Weights of a small image classifier.
Model: 1.73M parameters, arch mlp_mixer, norm layernorm, activation quick_gelu, layers 12, width 128.
Training: muon at rate 0.033, 12100 steps, batches of 64, held-out accuracy 58%.
Rows from block 3 of a small image classifier, named by matrix and row number. Rows with one number belong to one neuron. Each number is 128 + 32 x the weight over its row's rms, rounded and kept within 0 to 255. All counts start at 0. Numbers have three digits each.
After each neuron's rows are labels from the 100 images, of 14976, where the neuron reaches its highest value: "responds to" is what is common among them. Only what is clearly more common there than usual is listed. The data: photos of arthropod specimens (BIOSCAN-5M).
# fc1: MLP up (model.blocks.3.mlp.fc1.weight, 512x128), inputs 0-127
# fc2: MLP down (model.blocks.3.mlp.fc2.weight, 128x512, transposed), outputs 0-127

fc1.308:112158153155101083226141143141177103207118135126073174132100152161094065142130122099128147117122136167127165087161130093098149180108113111126089169170146118173115084140105154107169107212131155172148119121135186161116119133168106145116178039141101140146040111175150138134130138150131118199112119131135166082109111162077101138129178116167129163143131151138120126077165121107114110123146
fc2.308:142116131128188127064111156055133140130151159096155138130097153127121171109168156138107106113128092098129086147205129062084102140185160153090126147158164112139150121139093087174118115098134111136128062116138139223110115155122109152111127107142094167115062108114141198122117148142124086127189116150177129106085136163136093090087147116103197158154128086119175087120171123113175046141117
responds to: order Hymenoptera

fc1.382:096126121143131107080135119136082113149153095094102088118143105107126104138128150076150076131144150135199113160109160049140118137103131193173125130149169118082097075141116115116119130163138121115187125073144083045146102116144138083059146124116109137138161177170189126096187133120155073169205167066141155107193099135151162137141123080143132139097107159100116101100186105096144099132161
fc2.382:134116109135095202125102127145175155138154158131115123134096093120118124114098134166084150083118132092120124095178146117190121139120168144127114185047148131205116135144048076207125105095125186138057170107182156086033079151143087154150105162170117146118150120075132147114093147084100166078139116123111172156152131090111175136138156143143123099109151112148109142115184145114122126119116
responds to: order Hymenoptera

fc1.130:086098107086160147116095115111103157109141074128146136133157062131132123136084187115169136121163114116073167056137175184098103144140099096140108135091197113163135119092147123132077122159158151127119180118089071155131132165136121103110132133161119107094053146114139079110130057085107118153130223129203148146164139090128062120159137186138129140097085102114142110102200136110106150135142
fc2.130:148159152196107095104135123144162110132110116072110097118178138132111117157153149097093098095114058086215138164144085114187148105102210151100128084148079102163116072161121072133180139149130118112117031080119161083112151148087159106129116114148111137184128126151114154165153179147107178153123131089120134119118147146132127169152074073112111172141100157188134147115155121105080146097127
responds to: order Hymenoptera

fc1.96:124097106183105103179130131110157122084157158149096098087129112176139114070123134138163113117137118216166169055115171175190157157141110077092128145142130079122165162127079117140114102064114127145151114127104132098107127148125143122151154095186162107115140128137119080107142115134160180176066100123105125137097143188178168097062208131100127164141131134126230118123159133119154095133110
fc2.96:087089144114040108176157112168126089126105118118137109142144145153142209192136155117104169168107151079126115172105129129111150169105136165098135111138062132081122128139123147180087189118112158133140083144152099110082074167177130125118139140087101101123086126072132154138184135061135114053144150160137116131156129137094166138137075106114119123097155135146146141057192178133148180130064
responds to: order Diptera

fc1.167:128105153146093139086152185160089138133133143105121140175107132084135142145110051182188106126126094172178095141099132113156167107078215132083059134114177160144141105111139149115209100120092120146131129095128164140116107138073096145163107147154159105128155105102127102140142093115100103118094080130137127163027149117123171133146074104124106094174150128166148162088165067084154082158145
fc2.167:141108140131120132125160056128137130143137154119082099150178154169167143136127128148183131150138143228112113176149113120133151100126121159097078110101119143129130153077105120141126047185167123052185096186102110070115110140140169060113119129157088139158086123121111117128041186137088178143164112130109084139088095122118096093185163144114176122083155142098145138093134139139150147151080
responds to: order Hemiptera; order Lepidoptera

fc1.12:116094150125097145125175106128097157191137106135178209175111152078106161088132098161137111172078107099124153130093054169151119177084097140110126105134134143127143150099070170180088071075091186159125152107149136131134128111112152197177101141062148120116156178191132114110104099105120148117131145162119163178075121099119167148148075098156121156125081131132158137147150129102146173088182
fc2.12:075112103101143106111145155121064103110113073150158150163088138179087097128181057069176143138130194155116139114136141125170131109086106136085101101089118111165111120097169146096136171167136157077133124148132121145130171108128087109093091129098113101093176118238096116117115134146159162154186147076134108187144107148155165142145121139182155101115104129090194123153135110170143129048135
responds to: order Coleoptera

fc1.393:115109114119138102116148144122156082158091026136131153118141151164162175096102168140122119076131118120132130084108151139144084136153137142132092155130128175177154116120131138081133113103175120163107144084169145151121151146113108093131123121156146110120155193071183185101130135170186101190161146117114100113134145128094125059109126049061102121180096135044136192160139163172107196142109
fc2.393:126117133110184115061118120113145121163136156159118151094126142141093136120055115160107134142155141126194064143135106136075131121092105105126087069129157079176142154161118113071123136169104157110099151092114142158183154155123148129129133120133130148117163164141117090151248103200140100105087112106105106121210154105129062096181120137077120148139095090121092168121096151114202115158152
responds to: order Hemiptera

fc1.114:136150128103025149177127143109155135162119151081185136108148193081117143076136177150053135159149108123161103139128108130117159173128139114161148125153150133043107123087095084129058165088130131100126114132108134111170148142121127176137106137122114122125106160102154150114156111124139146195115107081114175109055141044085137130182085130140101093125125196110134136125100052120139079119148
fc2.114:116076119169126113140191197135133097140107089128176147076138099151133095123145062175134141076165166098140110094149090144123048154147090106155117103096173118179100106124117096095170068115171140114127075104128116134132096087096188130096110147160117132146078097154144123143143131084138116154061122075137134179149165163126187089150146150171161153127129145125073122138121131108183103200186
responds to: order Coleoptera

fc1.163:094116142159077110159138132150153162104126117117153095133123117149139123094138123113107079086125090183181096120112161133118177120136095138129096117119220136083121129160094156188155106112143119131133139173134121117086142190098069179141135128182176107177193146140130097118162133144099088148137083085096187116074122162181180065132073145158154142135134146101157016128080109129138096114139
fc2.163:142134116106079132126129101096145091137199120178148115156113088089117172127104129121134147195071142113097080169135181146109131139163063189106162098044159120143097138088158074164088171119154115107129128154180115113146075157154099099102093096096137126111097109083124182100055147128150128099150134086134103150118146162120145120168211133142124166110154101132145106077164145137163170173188
responds to: order Hemiptera; family Cicadellidae

fc1.149:098090060135134044129145119154150119192064129101110085136094098169124130127098166145117116140170143152089129082139131102137188108190101159139132133149056120122138093182128132143137116132129150118107089135186146185127084143200091093057119086153107126174064097139113099103151170127124102171184105131144080143102120155142105107120153169134149187139111101171046152134172126120143147103142
fc2.149:143124116115182133135143140161112120151156181084159122131097064159107136161084134093140112111159120098141097112159091086099162147125173103114110139113163093094100107091116214166150187170137088104107100097147155164126125218083124181084129095170113195095120080148148146108096166135116110086215116131116087141095087145089130110066123157132142144141145144081151148099102151188147128092070
responds to: order Hymenoptera

fc1.293:163094197065121080144098086133125153120090122098153144112134201165161157127081149111128106139136177096155137074133054153161091139157158055117183150071167143184125152101132109134071147137144166133140094131151128114140120175115174079155156156123147110097208105121172184062156132121119097137091112106147138143137093086111139151139165167140148110146113046145123145112101115157175127175127
fc2.293:099134080161066121130131137117105097212083095185134124128180124089155079143090152162052114194112151140095153132092141096171187129147059155152091133127111141142111156177083194137122100175086126141115154076175135147085080135140123121176135100164083122112101167100128097121135103115088154130098166168152093137154205144117145143126096109111142181150112091100117166108085137103130131118181
responds to: order Coleoptera

fc1.146:080111119176124127146124149135108075043171162130097103129073150130141147120148190173109093119129139197163140166162131174125152121134118111126123156092094109169137170077133116102161078114177104132133144185124104150104132086147109145074102129149171159117166131115125158175124086152127151128197126136119105122127228076116135187149137124136105145125033049091124104092178112109115153151135
fc2.146:092116160146109103140145101133156168112155116170126126134027082126031123071116155122131142124148091098135144090092111065113181162120116130100159152108126169111115083089113128121063187191107129130142126107125147130163141117093110173127208140125148171095117152103130068147100133080148135091149141124154161157111149073114092145087150174156091088161106139183184167175167131146136180138142
responds to: order Diptera

fc1.485:047169177076155108125142155106128084150166115128137118133091156101149155154096112087068156154130139106106128144146071085132132158126164169064132158090198154150135162115102118117135076118132133126142155180140136126118167100122061166146138079137124130088126141137109174149158188150121101154155100150148074134113129138127138114168098143137142150000044119201127101099137142110154105125145
fc2.485:152116142154139129129143133054095199044138165110110149118100149144101109093135113146113120167098098143130152123128085052184133139155125140150140096132128128108123127173142144119129146168157105153104144125039192164097089083118140100122134126107117176150109138078127153112121104091156168072144139101102085191088149106139114122108125108155185095166201115167200142182082110179070134095161
responds to: order Diptera

fc1.430:064122101110124138089134101087134082109110156140154157128145141206158192121145116163097148120123139120105107126094088158170217131092105168111165144114170153173136153136072187090146115090101130142125103170102108099088154094109149115167173116071127137074178149145173134178216135104085130140157155110214126160097139134161087114128161124122100112141045083109112122133148089121147125120145
fc2.430:111084159180144077171166170092139146078153088180146119089073096074074103117139073124165158190150121169102158127137118108127168154101173121081146139101133155137053109099095073144109150178161094125085114175144153159154076141119167101106131094063166146089155121107115119126127128103137138114145101123076159159186182149147097140122108094149102136165125103197145132182123116164080134097162
responds to: order Diptera

fc1.313:150139037188079107101117135108130114121082190108096123069131149185143142115128153127129139102142130114116151186114157149083098127138150053122149178120172135147146124125113158180161144160083138102115143072102138069132113123145073122119105074163157109091195135150172129192162137180118068137147160151160123158064136090132103147146148136152142166103163158116161041125146172159103107154109
fc2.313:147154110231117149123116145174160091137089124141138149107115131092152206085121094151141171105153114125162204156076137110195110147149127141086099134120078146158130121130131071107126134118190167151156123124100171108137146131094105129124255104112108159079133151098120106106101064131101123113124088080133154094129112060130104183125131116180078127142125080140149128152105173102122106114144
responds to: order Diptera

fc1.111:112104087131097146094142196119158143137132097161104148102195152130115128119131091141146096072127127168146067086213145126130138128171130077082097217141153104132157104150144153167130107096048149124139178100143170133171148175154137148135090114143114166106043158083132125075129155099101084112137126109105156125095161140140165105097135043141117130117119080101157146064150162134133172099112
fc2.111:069120116182118111172089117099125120162090136152163139134160104132121122173107203131077139118145064136123074114164102088134102084099082157133100102126126140177155169083124143177095187117165141190102166091212109188111143093112136106126126125107121116080145091146107139154092126096095147074171180139157109098144172122145147120109128181073159199127127140106127119119133104091205151094091
responds to: order Hymenoptera

fc1.400:063084092165073155155125124122148133154103143144106134130181108102094126183155111141120113098155214153119155144122160146133185156183167081146120097163141101158141076141090122130090129180106170117075084098136111117091219166167111127176173078147108130105130107103119137149170146096147075069150094116070153095152119193105100118148159120107159156102123082082120164107180143102092131128114
fc2.400:115127097159148149142099108127108071122124147125111118110154145202102090158144146170089106064082130099172135144144098132159134112099057154097174120077137170177149120169121142148172159122163079076054155171202152121141026138105099120118127121176122112165117112097169131108169182050104110148108146105121066119130085146144169175111113180122120145131147124161128147133144125139177108104097
responds to: order Hemiptera

fc1.226:127086190106200074159114113142174138098109137095099165157146080106156155126103130125145136102119065086168157157134181102125134144085110126163086153123117156175097079145134124130143114127118110166131173094127087143144137155126125143165127124109092114096107079087115085093093115120118132136098101172054179132095191084082043088167182169154178138158117164113135190187148092108128083104124
fc2.226:183113143131077150133029109144066061145153131091199051140091146150178177128141091142126115162083133114103093128130103140128112108146079152142129105129111122101168127093115082138123141144141220128167144201133194113163081129106090132083130123129114106132167129103161148135119182091164149165141092146154133142139125192168115115106092114103153132163111138101170127125096169109140084138059
responds to: order Coleoptera

fc1.268:091133095131118133136174156203181072093157050170063124059141137101110118146200099138153089117172134157165112102123129109087110136143094123117117186143116141089192084136157122061145128167134084140166140155170117141163109121098150132157158134125123130133096174149124164078153160175110089135140147129115141102155117168176119110132123110105164178100119047120095149148092220123098095119121
fc2.268:151123149115154113145168123140148141139098119165096154161102149105122072117122143041077110121094106135115116131154082093163098098131171157113126167100145120149134114106083105153142123172134146156054153031176184112117221079124156094153087123146158141114132094111171165162156109124080179100190078123127137104168090124097141157181142141135138148087160137118103117077122077114177145195112
responds to: order Hymenoptera; family Ichneumonidae

fc1.68:134105096128114092102131148141149117136161122145146108068175153114136206081182162098112109121086094098150183127093150148107136053072131123207139147119141112056132133106098080099143130131119117190150106112169129109089174158090161143155073153111094141149123151061125162161198063161103104133105153109090197120107105136139128124147059155142112110090134111112166180140115142121139091172168
fc2.68:194097127119116195086138170104072110141100170180182109089103107122079103118101136144100136151149134081136096119133107111119081162103134107140144205093163136132123173151144105189118076094192161130087096160144083095104146131141153141107135129113137109070185177080158154108156185161144145145144176117112132099087157101135168118110182160116136191075086171151111119082121120144075086112095
responds to: order Coleoptera

fc1.121:111216155163079134167112103171117144142104119140132071098165159089084189156152112084156083119106122126094086186121155091161069130114117081148133162172125128122152085153172119106066097161110105144209091105166095128130135088117135110113099100142151114161159103179132066086164118137133078120142121124080071120151156133125131147180128084161143188145137038129141153100130131128116176119126
fc2.121:129066147128177123106173174121186203117127107103151185106122107132123121124115102178165151146072151095117158098127086175154130152160158164163088038087146106125096143114135164112115077138113125109162176140116080102158130117068086138139129165171142104151133164062168138179079108098137133100155091106100109155133114127128155160170090121084133124149124114125135120168081120215062098152082
responds to: order Lepidoptera

fc1.364:119147180101184106187128079166119179090083135131126153132087153078096163093146090124166112182143103083191131127109113099097131145101177119093143140086141129162115147123123095219100156097160114125214080147126159123114097149134106083108120126138127127156161158177132128085117115105085113139110193072178147173069175138102176105190108117119132088127095132146067129082144150124123125097158
fc2.364:101051098198125129105095101110090175137058116133130138135153139098169115110137139178132120126177165204114214141109089168099134147126123122126132130093107068114120159134112090155136124157121164119181135154099141126114205151066065175161069093104127151126142127088110153154170109111108121100085118132203143139144134140142127066135080119172108074105103091143124202116092162141148112139142
responds to: order Coleoptera

fc1.483:137116120162116200155057111162095187128107148082132157121143121120165168145102150173170114154090179083108134143110108169133204121166103161144147183169122142140149115079093097101103145092097099122153094165096147131105155140213152094188138089127120158138119150135139154131089153166091129153159159065158107123127171169166111104111079086174106106064059119146115093106116083139143132151177
fc2.483:129109082152198157129148173049160113174088138082141134073125087114107125175182086153120172078100113137106192156068145129119102119093101095132133154117108149143093135086137119141128124101170148170101135089098170110105158151116141120096139117136179089123082125134095095133133124147150104112160106105080110144161118118166115137147127164181125142161161070184094215148127156214128128045138
responds to: order Coleoptera

fc1.105:161186178056116169126146158069128178140094108151155100168145112101126136074204080177119104111133168157135183093147080137144086125153154135143122122161091163171122156099134155170143160153122154128085132053104157066134147109106173099141113140135122093100128167163200107123131121152101131151140123131126158148084097160099109094177095109103109112067145050152075079140116151120103088091148
fc2.105:115131087131131201181146160149106100108101140160111159099104156148150115225122077105050121141130110072121188179159113134138121140119121085144149130098099111118120099141156184103121151119112097133118171165213063199099129047107120095139128086091120165138170158187158123095131156133075164096136112138117092131158148118131098102123078130153135127111158115137169140088085122129127181071154
responds to: order Diptera

fc1.211:085116121171083115068142195158147127182123067113112115123163141144125099145057066125141153149109109186196102123133139115155135070115123137136116094117205130062139090105139145133183146119074171115163143111138112180144154126143113124142145053156113150145083106183127109119122176122111090160118146131161144139139118158153079152147170214161181123111126153108103084083180125084102139156158
fc2.211:090086106120153192138078117091111117080165113184133110147186159104143125132173115105072108152110081110076149140178108140158115137167137135158060153111134136141140110150083143202080092107184098084075118117143138125119148099095081158158122120150135109140134135128098191106076179157103175170159099130186198138088122120129160106136153067140119134159175071120104139115144142065135088100170
responds to: order Hymenoptera

fc1.221:123139097141139127091191177130176126159126122184127129154176111075122122171136143130167099144143136164152140166127128099129171050125149109150079127102167131137094139057095130130145128090086092137146087073195137115138095151162115140110098197103092146175168133124105120157187114132127073183227148119086143101098111146116153147148181094092158133128122158076121125107073149082149184164155
fc2.221:153128122080099198121145085176137091149139123255090107105133108126145165151086130174112111100149109115099105133154168141174099154141127133088106079125136130169110172091112102118115180126152150081141161159095109095122100120133151153120127088096087125153138121126124147191187170081134104200139151175120072056117139093139124158144187151101167114097128095094109127116067116155112142120109
responds to: order Hemiptera

fc1.188:128143131171092118191137193155069131155162098130101157101138117166136151154086169136139167133140130184076056144109101096094107091123172095085116141154152141094137095136139122119079098161077118101204171140118137172110115085128162177163147110144086124133105099099101100061077124151132075114108156155089063126147060169105140106156156117178138158156138136175185160092110147114092082119142
fc2.188:126099157123170118109144112142134143139105147067147115147106158076105097061116165139136185142101165126208162127092089110176126094188116185075090090103104100128098146072103215085124149157128160123085143150141098133134170158137110179146101157116169137134080186083133133114150069116184154134109084134159134114112116102104159174178105065103151087143153116103145072100134094161166141143154
responds to: order Lepidoptera

fc1.370:177079167130116098161167093093164089168104167116134149117160143124136112101125077144140102094153188150161091149086111151146154134123167127133084123129145154141143131187114193078124123199120100108099100121127095147096101150127178113193189136114164100105118184122107074058141130136196159069084145135121159106106079196159077087124157133113126090133098119095124096173144092087181098106126
fc2.370:141134110099115133107164058168093152146104081158112096120154133133150147137143119152167137152081119067114185150139152123144075096142118162138208099178111138100171169125145088163123124194160153182137163117142152095091088112083152111129129059194109131169111108128127100133135124112153127102151127109124113094104128147088095147188102090153095051099135079195126047159141173186105094153113
responds to: order Hemiptera; family Cixiidae

fc1.153:158127173142126103090184149121130128133097108056177124150105086158126135128096163136149116139096106086103151194146187122159135116137076131139205118112157100147143109136090126148142119081082193120160133150118134112115158143158185115137120133129108173153094164094104101129132194106075029152140099151100107097186164123135127129100143050089179092104173093117085078099195112159122110115141
fc2.153:094078123126118107103074132158088106037134123158134115159195159173126141132114149116130114128111130156127098089121155128108192112125113135187116108118152141155137120162107133091081120111091093084105142181124093156147123105115125098106136120175198109126092136088212164181052126147141132106111187092163153089139066121137146147181191114105159158144096176125117085145095172098104185140071
responds to: order Hemiptera

fc1.73:114130115137135057173142191170109101121118105133114150103091131157020127174127093157103135149153131168186142089091120158085134140136089153102112122165111158128136145085140166143134102123069136100173099113163101166142192169135123093179146057163092115122037122068106109126174151121166087091183146129113089123146132171140179100128121098140174098088099092145147086139120135132107161099100
fc2.73:119132106187163104111103149169122132134085130141105045100174042159135133132133160108127108147140106131126123065190067093114155189145160122159079082125155128189127106136146230163112168096137092101096108125119156142107116154154120149068102160126113147141135104146172135099133128091073121119145135154101128121071069076120121152126155197110163221115121096126145128132167106151148108140112
responds to: order Hymenoptera

fc1.128:098125161174083066107103153144142085025126146106146086112131159149115130107114097143130087086202172105178094145118120144151138175068174094082136144129139151138101170136061104107152210130079115120108158124088134175178114146085157146126122122156182158081177166133135070117137168147126132094153169103161050148113132160115136131086107149112143159135078072123141122117113125125113162151136
fc2.128:104111140111114073162112094108093161123139109166081095099096151089105143109118160126124152180171139152116118134115142100133111179119199149180150124139186142120140145123111132168114180141117066111068150134142129077116105095151150123127153087109196170077155174118160063084170113108115052111159124182142110178123080121141048163149135105130091060183144079163090135153122113160159151122162
responds to: order Diptera

fc1.184:112208151125093116161121155104197165074110147100137158053194118142113134183082114169150119127103114113162147102149122136155125132157081143086146103136110135144155153152145123133122138158137093092145145117116132057128080126179127130175099168183108139136137109140158147145108128149162119134157132090164112101127194114033104148107166122095091187107055142143035142177128145072099113129098
fc2.184:135140108117138189163079130124160110121162113126151093104141164134173120123157158086084114121092195149119145071085158111132200203125099174100092138147175162097167147091175177153080122125144111144108184086088060119151099143109120077113123057138127103106095063102083137139081125073127103169113141161166138115129085148143173149132146104175136123121155152145139140124186075089130148171090
responds to: order Coleoptera

fc1.288:100119168151134172115168134103104123089112112081160139132106078132113153123162121155101125119138060134124114075098071112167108157090202120108169132077141159140179148093122162106183113094155161116151152148110125168099122102113096128107111183122081123132135154149163058116068128183077140180143145173055128125091073171093080095146203135107134183123116086138157114171094119098072115139146
fc2.288:115092095163120133125109073115112156104112142166130108159155157146143117142103169149105153149174132130163174112142090096126147100156159130064109129143093172113043109103143174082117153171207105171098147171184086137123162084132109107107110150087135118150183161186081112152144112134131150130154045184138149155107070154117182127117123128142118151077130122115085086099141073163150139044087
responds to: order Hemiptera

fc1.26:121126102069102113122127131134092137148124148110199113186165052108171121096177152120203073153124081151140159123148122083182139151094117137121110144150095147124174128130139084111122112075147138115118159099116076184086094108141122155130106120154109130198114201102124072090122079153123158122120115173133090166053173165128127112148124134102140141054115120166152156124193107089138095083182
fc2.26:109152096164147127145177107102123074130105199142104171159157146171116103147114117163156126129170118076122122131108117123090129127080136136111110071127083109167085071112158170146123094174166137100131129129160077122114167081120185159093086082107149132189103156161086132123140192113188098142144050146071159090129068210088132165113131161127133148060146118141126111115107160149159103173151
responds to: order Diptera

fc1.357:111120122104132105135139144103156107137197170202094095105135138093173127135143103103158035136142133126131112200114164150157138142166194142132089122106116147170151117181149160115122057080090111151177080137143089116067134120148102141104111121153118137123132112170107141074122173173138110033180136099102102099107140167122125091102157194166103130121081092141087148124070099149142088102087
fc2.357:158129149178100055121104091145095110106094104053129103096160147142105111120123136174059145097120151111077179120117165107170105171120087178161163124088107114135117133152118106076152112162151107096144155137145134169147119155095119105201127129148155176146136093173133126110125123191069134148091133118139133118122150131091126194181099153103092148118160042090162108163116171206132164067093
responds to: order Coleoptera

fc1.273:091122124137143150117070141159117092096140163116149070076051154194120165152124181097123147162131159219159105149105140124125181158155101195136121143154124163094098151088102140118105148122164104114145101126163111164080127118136144089135098115143128131120094063141078101147097080149148053138208130133125067147146184119144151134143136123137119125090050111164181109115063093108129151146152
fc2.273:093152127191119075121134127166126109162128135119138109130148013151095107083112139142168132138189120170121187134138102061133181122096143075188089093106117159120091123090153123144087175117113175115150088123129189086125124127164119141112133117092177158104157122134182126136125155123116156104116135090104113113096085105109109108136106158142132086184134112144186145144156089238079152124075
responds to: order Diptera; family Anthomyiidae

fc1.325:093105096145107153138132133131192153131124144169107093115152140138206127063180177185134119150126183109111108192111143166122130131116092106140133077179125116150217116161093111112157133090119135151118049093192091102124137110115107116133167197110143177108156167116148083084090102101148143149170125160117115126083113189117063120108147172082108175130114093118136141112058134085133151131158
fc2.325:170168138117087079129091172170098142116133166159149137136135080095176083137091119148133093096153112050116111109099134119100133111132164170177189064105106142089069151125164086102140171156149157125070122190084102115165151153115078154136184118176153107093182125191099148159131105142129161145124040151140140164105083152130150103147136151112100129168145160159112098094104083140087158123086
responds to: order Diptera

fc1.329:148180131097124117124097104104142167133156084064126127084202101143202122141160172135122180103132108118169128134182119182147139170083122153141112099137051106112143144129094122150080152144127140190117119183133096129153099100129115091141093171134095105099092111173130083085144145182104166107137171136133111174087063131147164147183151111134140147164150098066144124131069150131105071112212
fc2.329:093107157071116126128153152162036109079171141144118147147105153083087096143115146132152122110075168107183119084057135127068089120136098086158185106158081123102131128120149130099156113111150183117162210121177175115174135144171091147158154130098089188082130182162109107122167151158132141134116104138106157151163087117092119140151162121132101162122176071129186074115084101122102136128149
responds to: order Lepidoptera

fc1.434:064196101133118087141121139128087078148135123148079076214086186067171149175114140114123143079129134180150165191133135126144143094111157125168129126138145132121113185164104115105112131127145130140204131176151118124099121127092099138116083109123119195132094153078138095073100120158110133099124141044185137126168114138152103142191130112131151135122184124070161191118107094172112113147130
fc2.434:144119213161116143121166166099141161096175106098073117128157108148118128064130076128138131057097110185110154078146092083166137168158155089142117144079089167120137132150116145120163142124123169095095059135154141128144151129119093123210111200158129152109134169090203176104150139111102144156104054132077141156131089140124120138130082113134160173118076120120159108130171133069104131119085
responds to: order Coleoptera

fc1.8:106134108121116105121141090143141080107164152079115147157130139138136125175059111106050135149112120114107158130135163146098177186106101101049122126146078114094182116092144150189161142170148113093186091148106105145154192122134181139139100158130150081125110082148049076081076160158151068177130135104122070125119131132150121115068129147136061123102108150161117129104144126082155130132193
fc2.8:120156098153139100145095135155123207097134105109119170132145136131120168125108125151162139122177111184140079152146122141105140092089099156164131147178140072108106127093066172104133109057091185088115107050150211085061110143143124168122125122155108117147139065136153185117146123141173130154137126111091140106107106122097096173160147145087179155109135090127136176141159059157129136041157
responds to: order Diptera; family Anthomyiidae

fc1.250:076131166181111076074192171152138161115119136160167081099071088101127125094098165149162056102130137115175101098134137135137124176204117095121163092182116102101115121063149154164059171068112139123146120135160136123093117126097160135197159152151137106095070125099154102132192129079117090132106085144114138157106101123081147147092156098129137138134099161151139113147175160171125107107076
fc2.250:107092148151103082131104104153087074112115103186116123151162116128139103130142102154144148131146145196088129156137144061123115175165093105147087128079141142098134092108136156146170084101111044081141167159238103125102147122184135181132095135193142126098077120163098107133094138112138117069099085115144101124095183131116165167112074137162173166180154119138164115144167130123101172091112
responds to: order Diptera

fc1.217:139190084185135156177146126108187117145133167155115160120121121100028131146094127149131137088123154176145154063155123078083144113103159158123099146159152082166107112140133161150123178142135117115154137068118185147128102129171120099119178084133095123136002098154142125141176162096165138153094123146151181056095153100112076096123135073099147141149118132109122162129164165141126106133121
fc2.217:135126118136122098090136139082104114162129182089172095144163163099137138167150137162093138145075089124155057113145132126147084110128179145105138121118132181167216098123102116188155145097121128169114108121177090201127160133096073150094082126137123140124083109125162149140128094107103122110229160178167123097155124147107136120097179141084122158136114122099207070098121074079140115108087
responds to: order Hymenoptera

fc1.234:141154059124130067108077134183153128087163146138165140131100142084168142080077115150135075146123117171138123178137121094150146124096164095130141149097169094124081180121109090070075130122152141090151106082137055166073132121099096110152119119098148091115137148162160045067152147136099158189145201126142124143140117143115116111119048154070138113155132099132145120117173119079144152172159
fc2.234:159146145159120121094137123151166165124106106157118128091108083172075123075131154090112123133227104058098136057131120203115082139145099109227136079133148136143136095125104099117138154153134167204085142111121140111160103088144155173139101114075144174132187120106159056131156123146092152108149065145102211146144092117151095139141150127108118154118124133139138120082172121152102125137121
responds to: order Diptera

fc1.444:116106130152118086149114128121156061078111125150104103154174159118114161099152142077087125107125135145125178109078118183133137073136118113219179100151147123113150136092144110155159131137165180104166192100140133196127122034191117105186114110143134141116141133130144166148122129164126114097164090070153113127150107172148142115093174137157152128027149115106139058138098181098137096102128
fc2.444:116101132143107167164091130080156164112134153123128141146237091138084065095120152085096082062156117101091114154135148086139137129088155154126157093098121090119127140132122182182069124075099129120084114199156168098112075115101168148162101134121178125156127162144085143128163148081147127147117122098126104089175219148133148145121117122133144127132165192154144088094126088195091149128137
responds to: order Diptera

fc1.398:106149151083093134142135152085149157101186143088143126150152168163091168147142198137167100105081205152187129086095101141125167135099140149135115082137153123071146153090167135174090154088173112139169103208100137166122118176063135111209136131105145098140136111126113160122105120160156086133115120145077111109151172153122097083095133144206102092119118181123135122132086133175086120182136
fc2.398:158159124104104140093150174082128098167132091088113197153135051141129169121188104110090194088161165156134118164119185155112123138168107188147136099151154128080158122096113068087106093097105130077108114175102166108109145106162143167083179105135144105164153111123088113099108131144138159172151149083098131102067158057129116122090153151081170152096162111146148144190152099150082135107105
responds to: order Hemiptera

fc1.352:102139133119144119146116137166131160097125145082181190076127112144147153065071113151168066117136140161101147135163148093163141097164134147130141142130113106114099123117164126135045132113134135177079159138141155227088109131153052194080056164101131123127065144128128138137179093110099085098110148115114112182094137140147177162163095106161149108124116193176112119120177081133138101115100
fc2.352:128114143110122147135172127149149047166122147155098152114140153086043115143127152148095173094148159133125182142118165114102128136100133137110136123163087119155102132181128143143114091095187099106235117064153100096105123143126151106116120151122116157145126149125061105147092191144146174120147127140128112082057082128150094092114110115167141060137142075073156102103124183171138218146144
responds to: order Diptera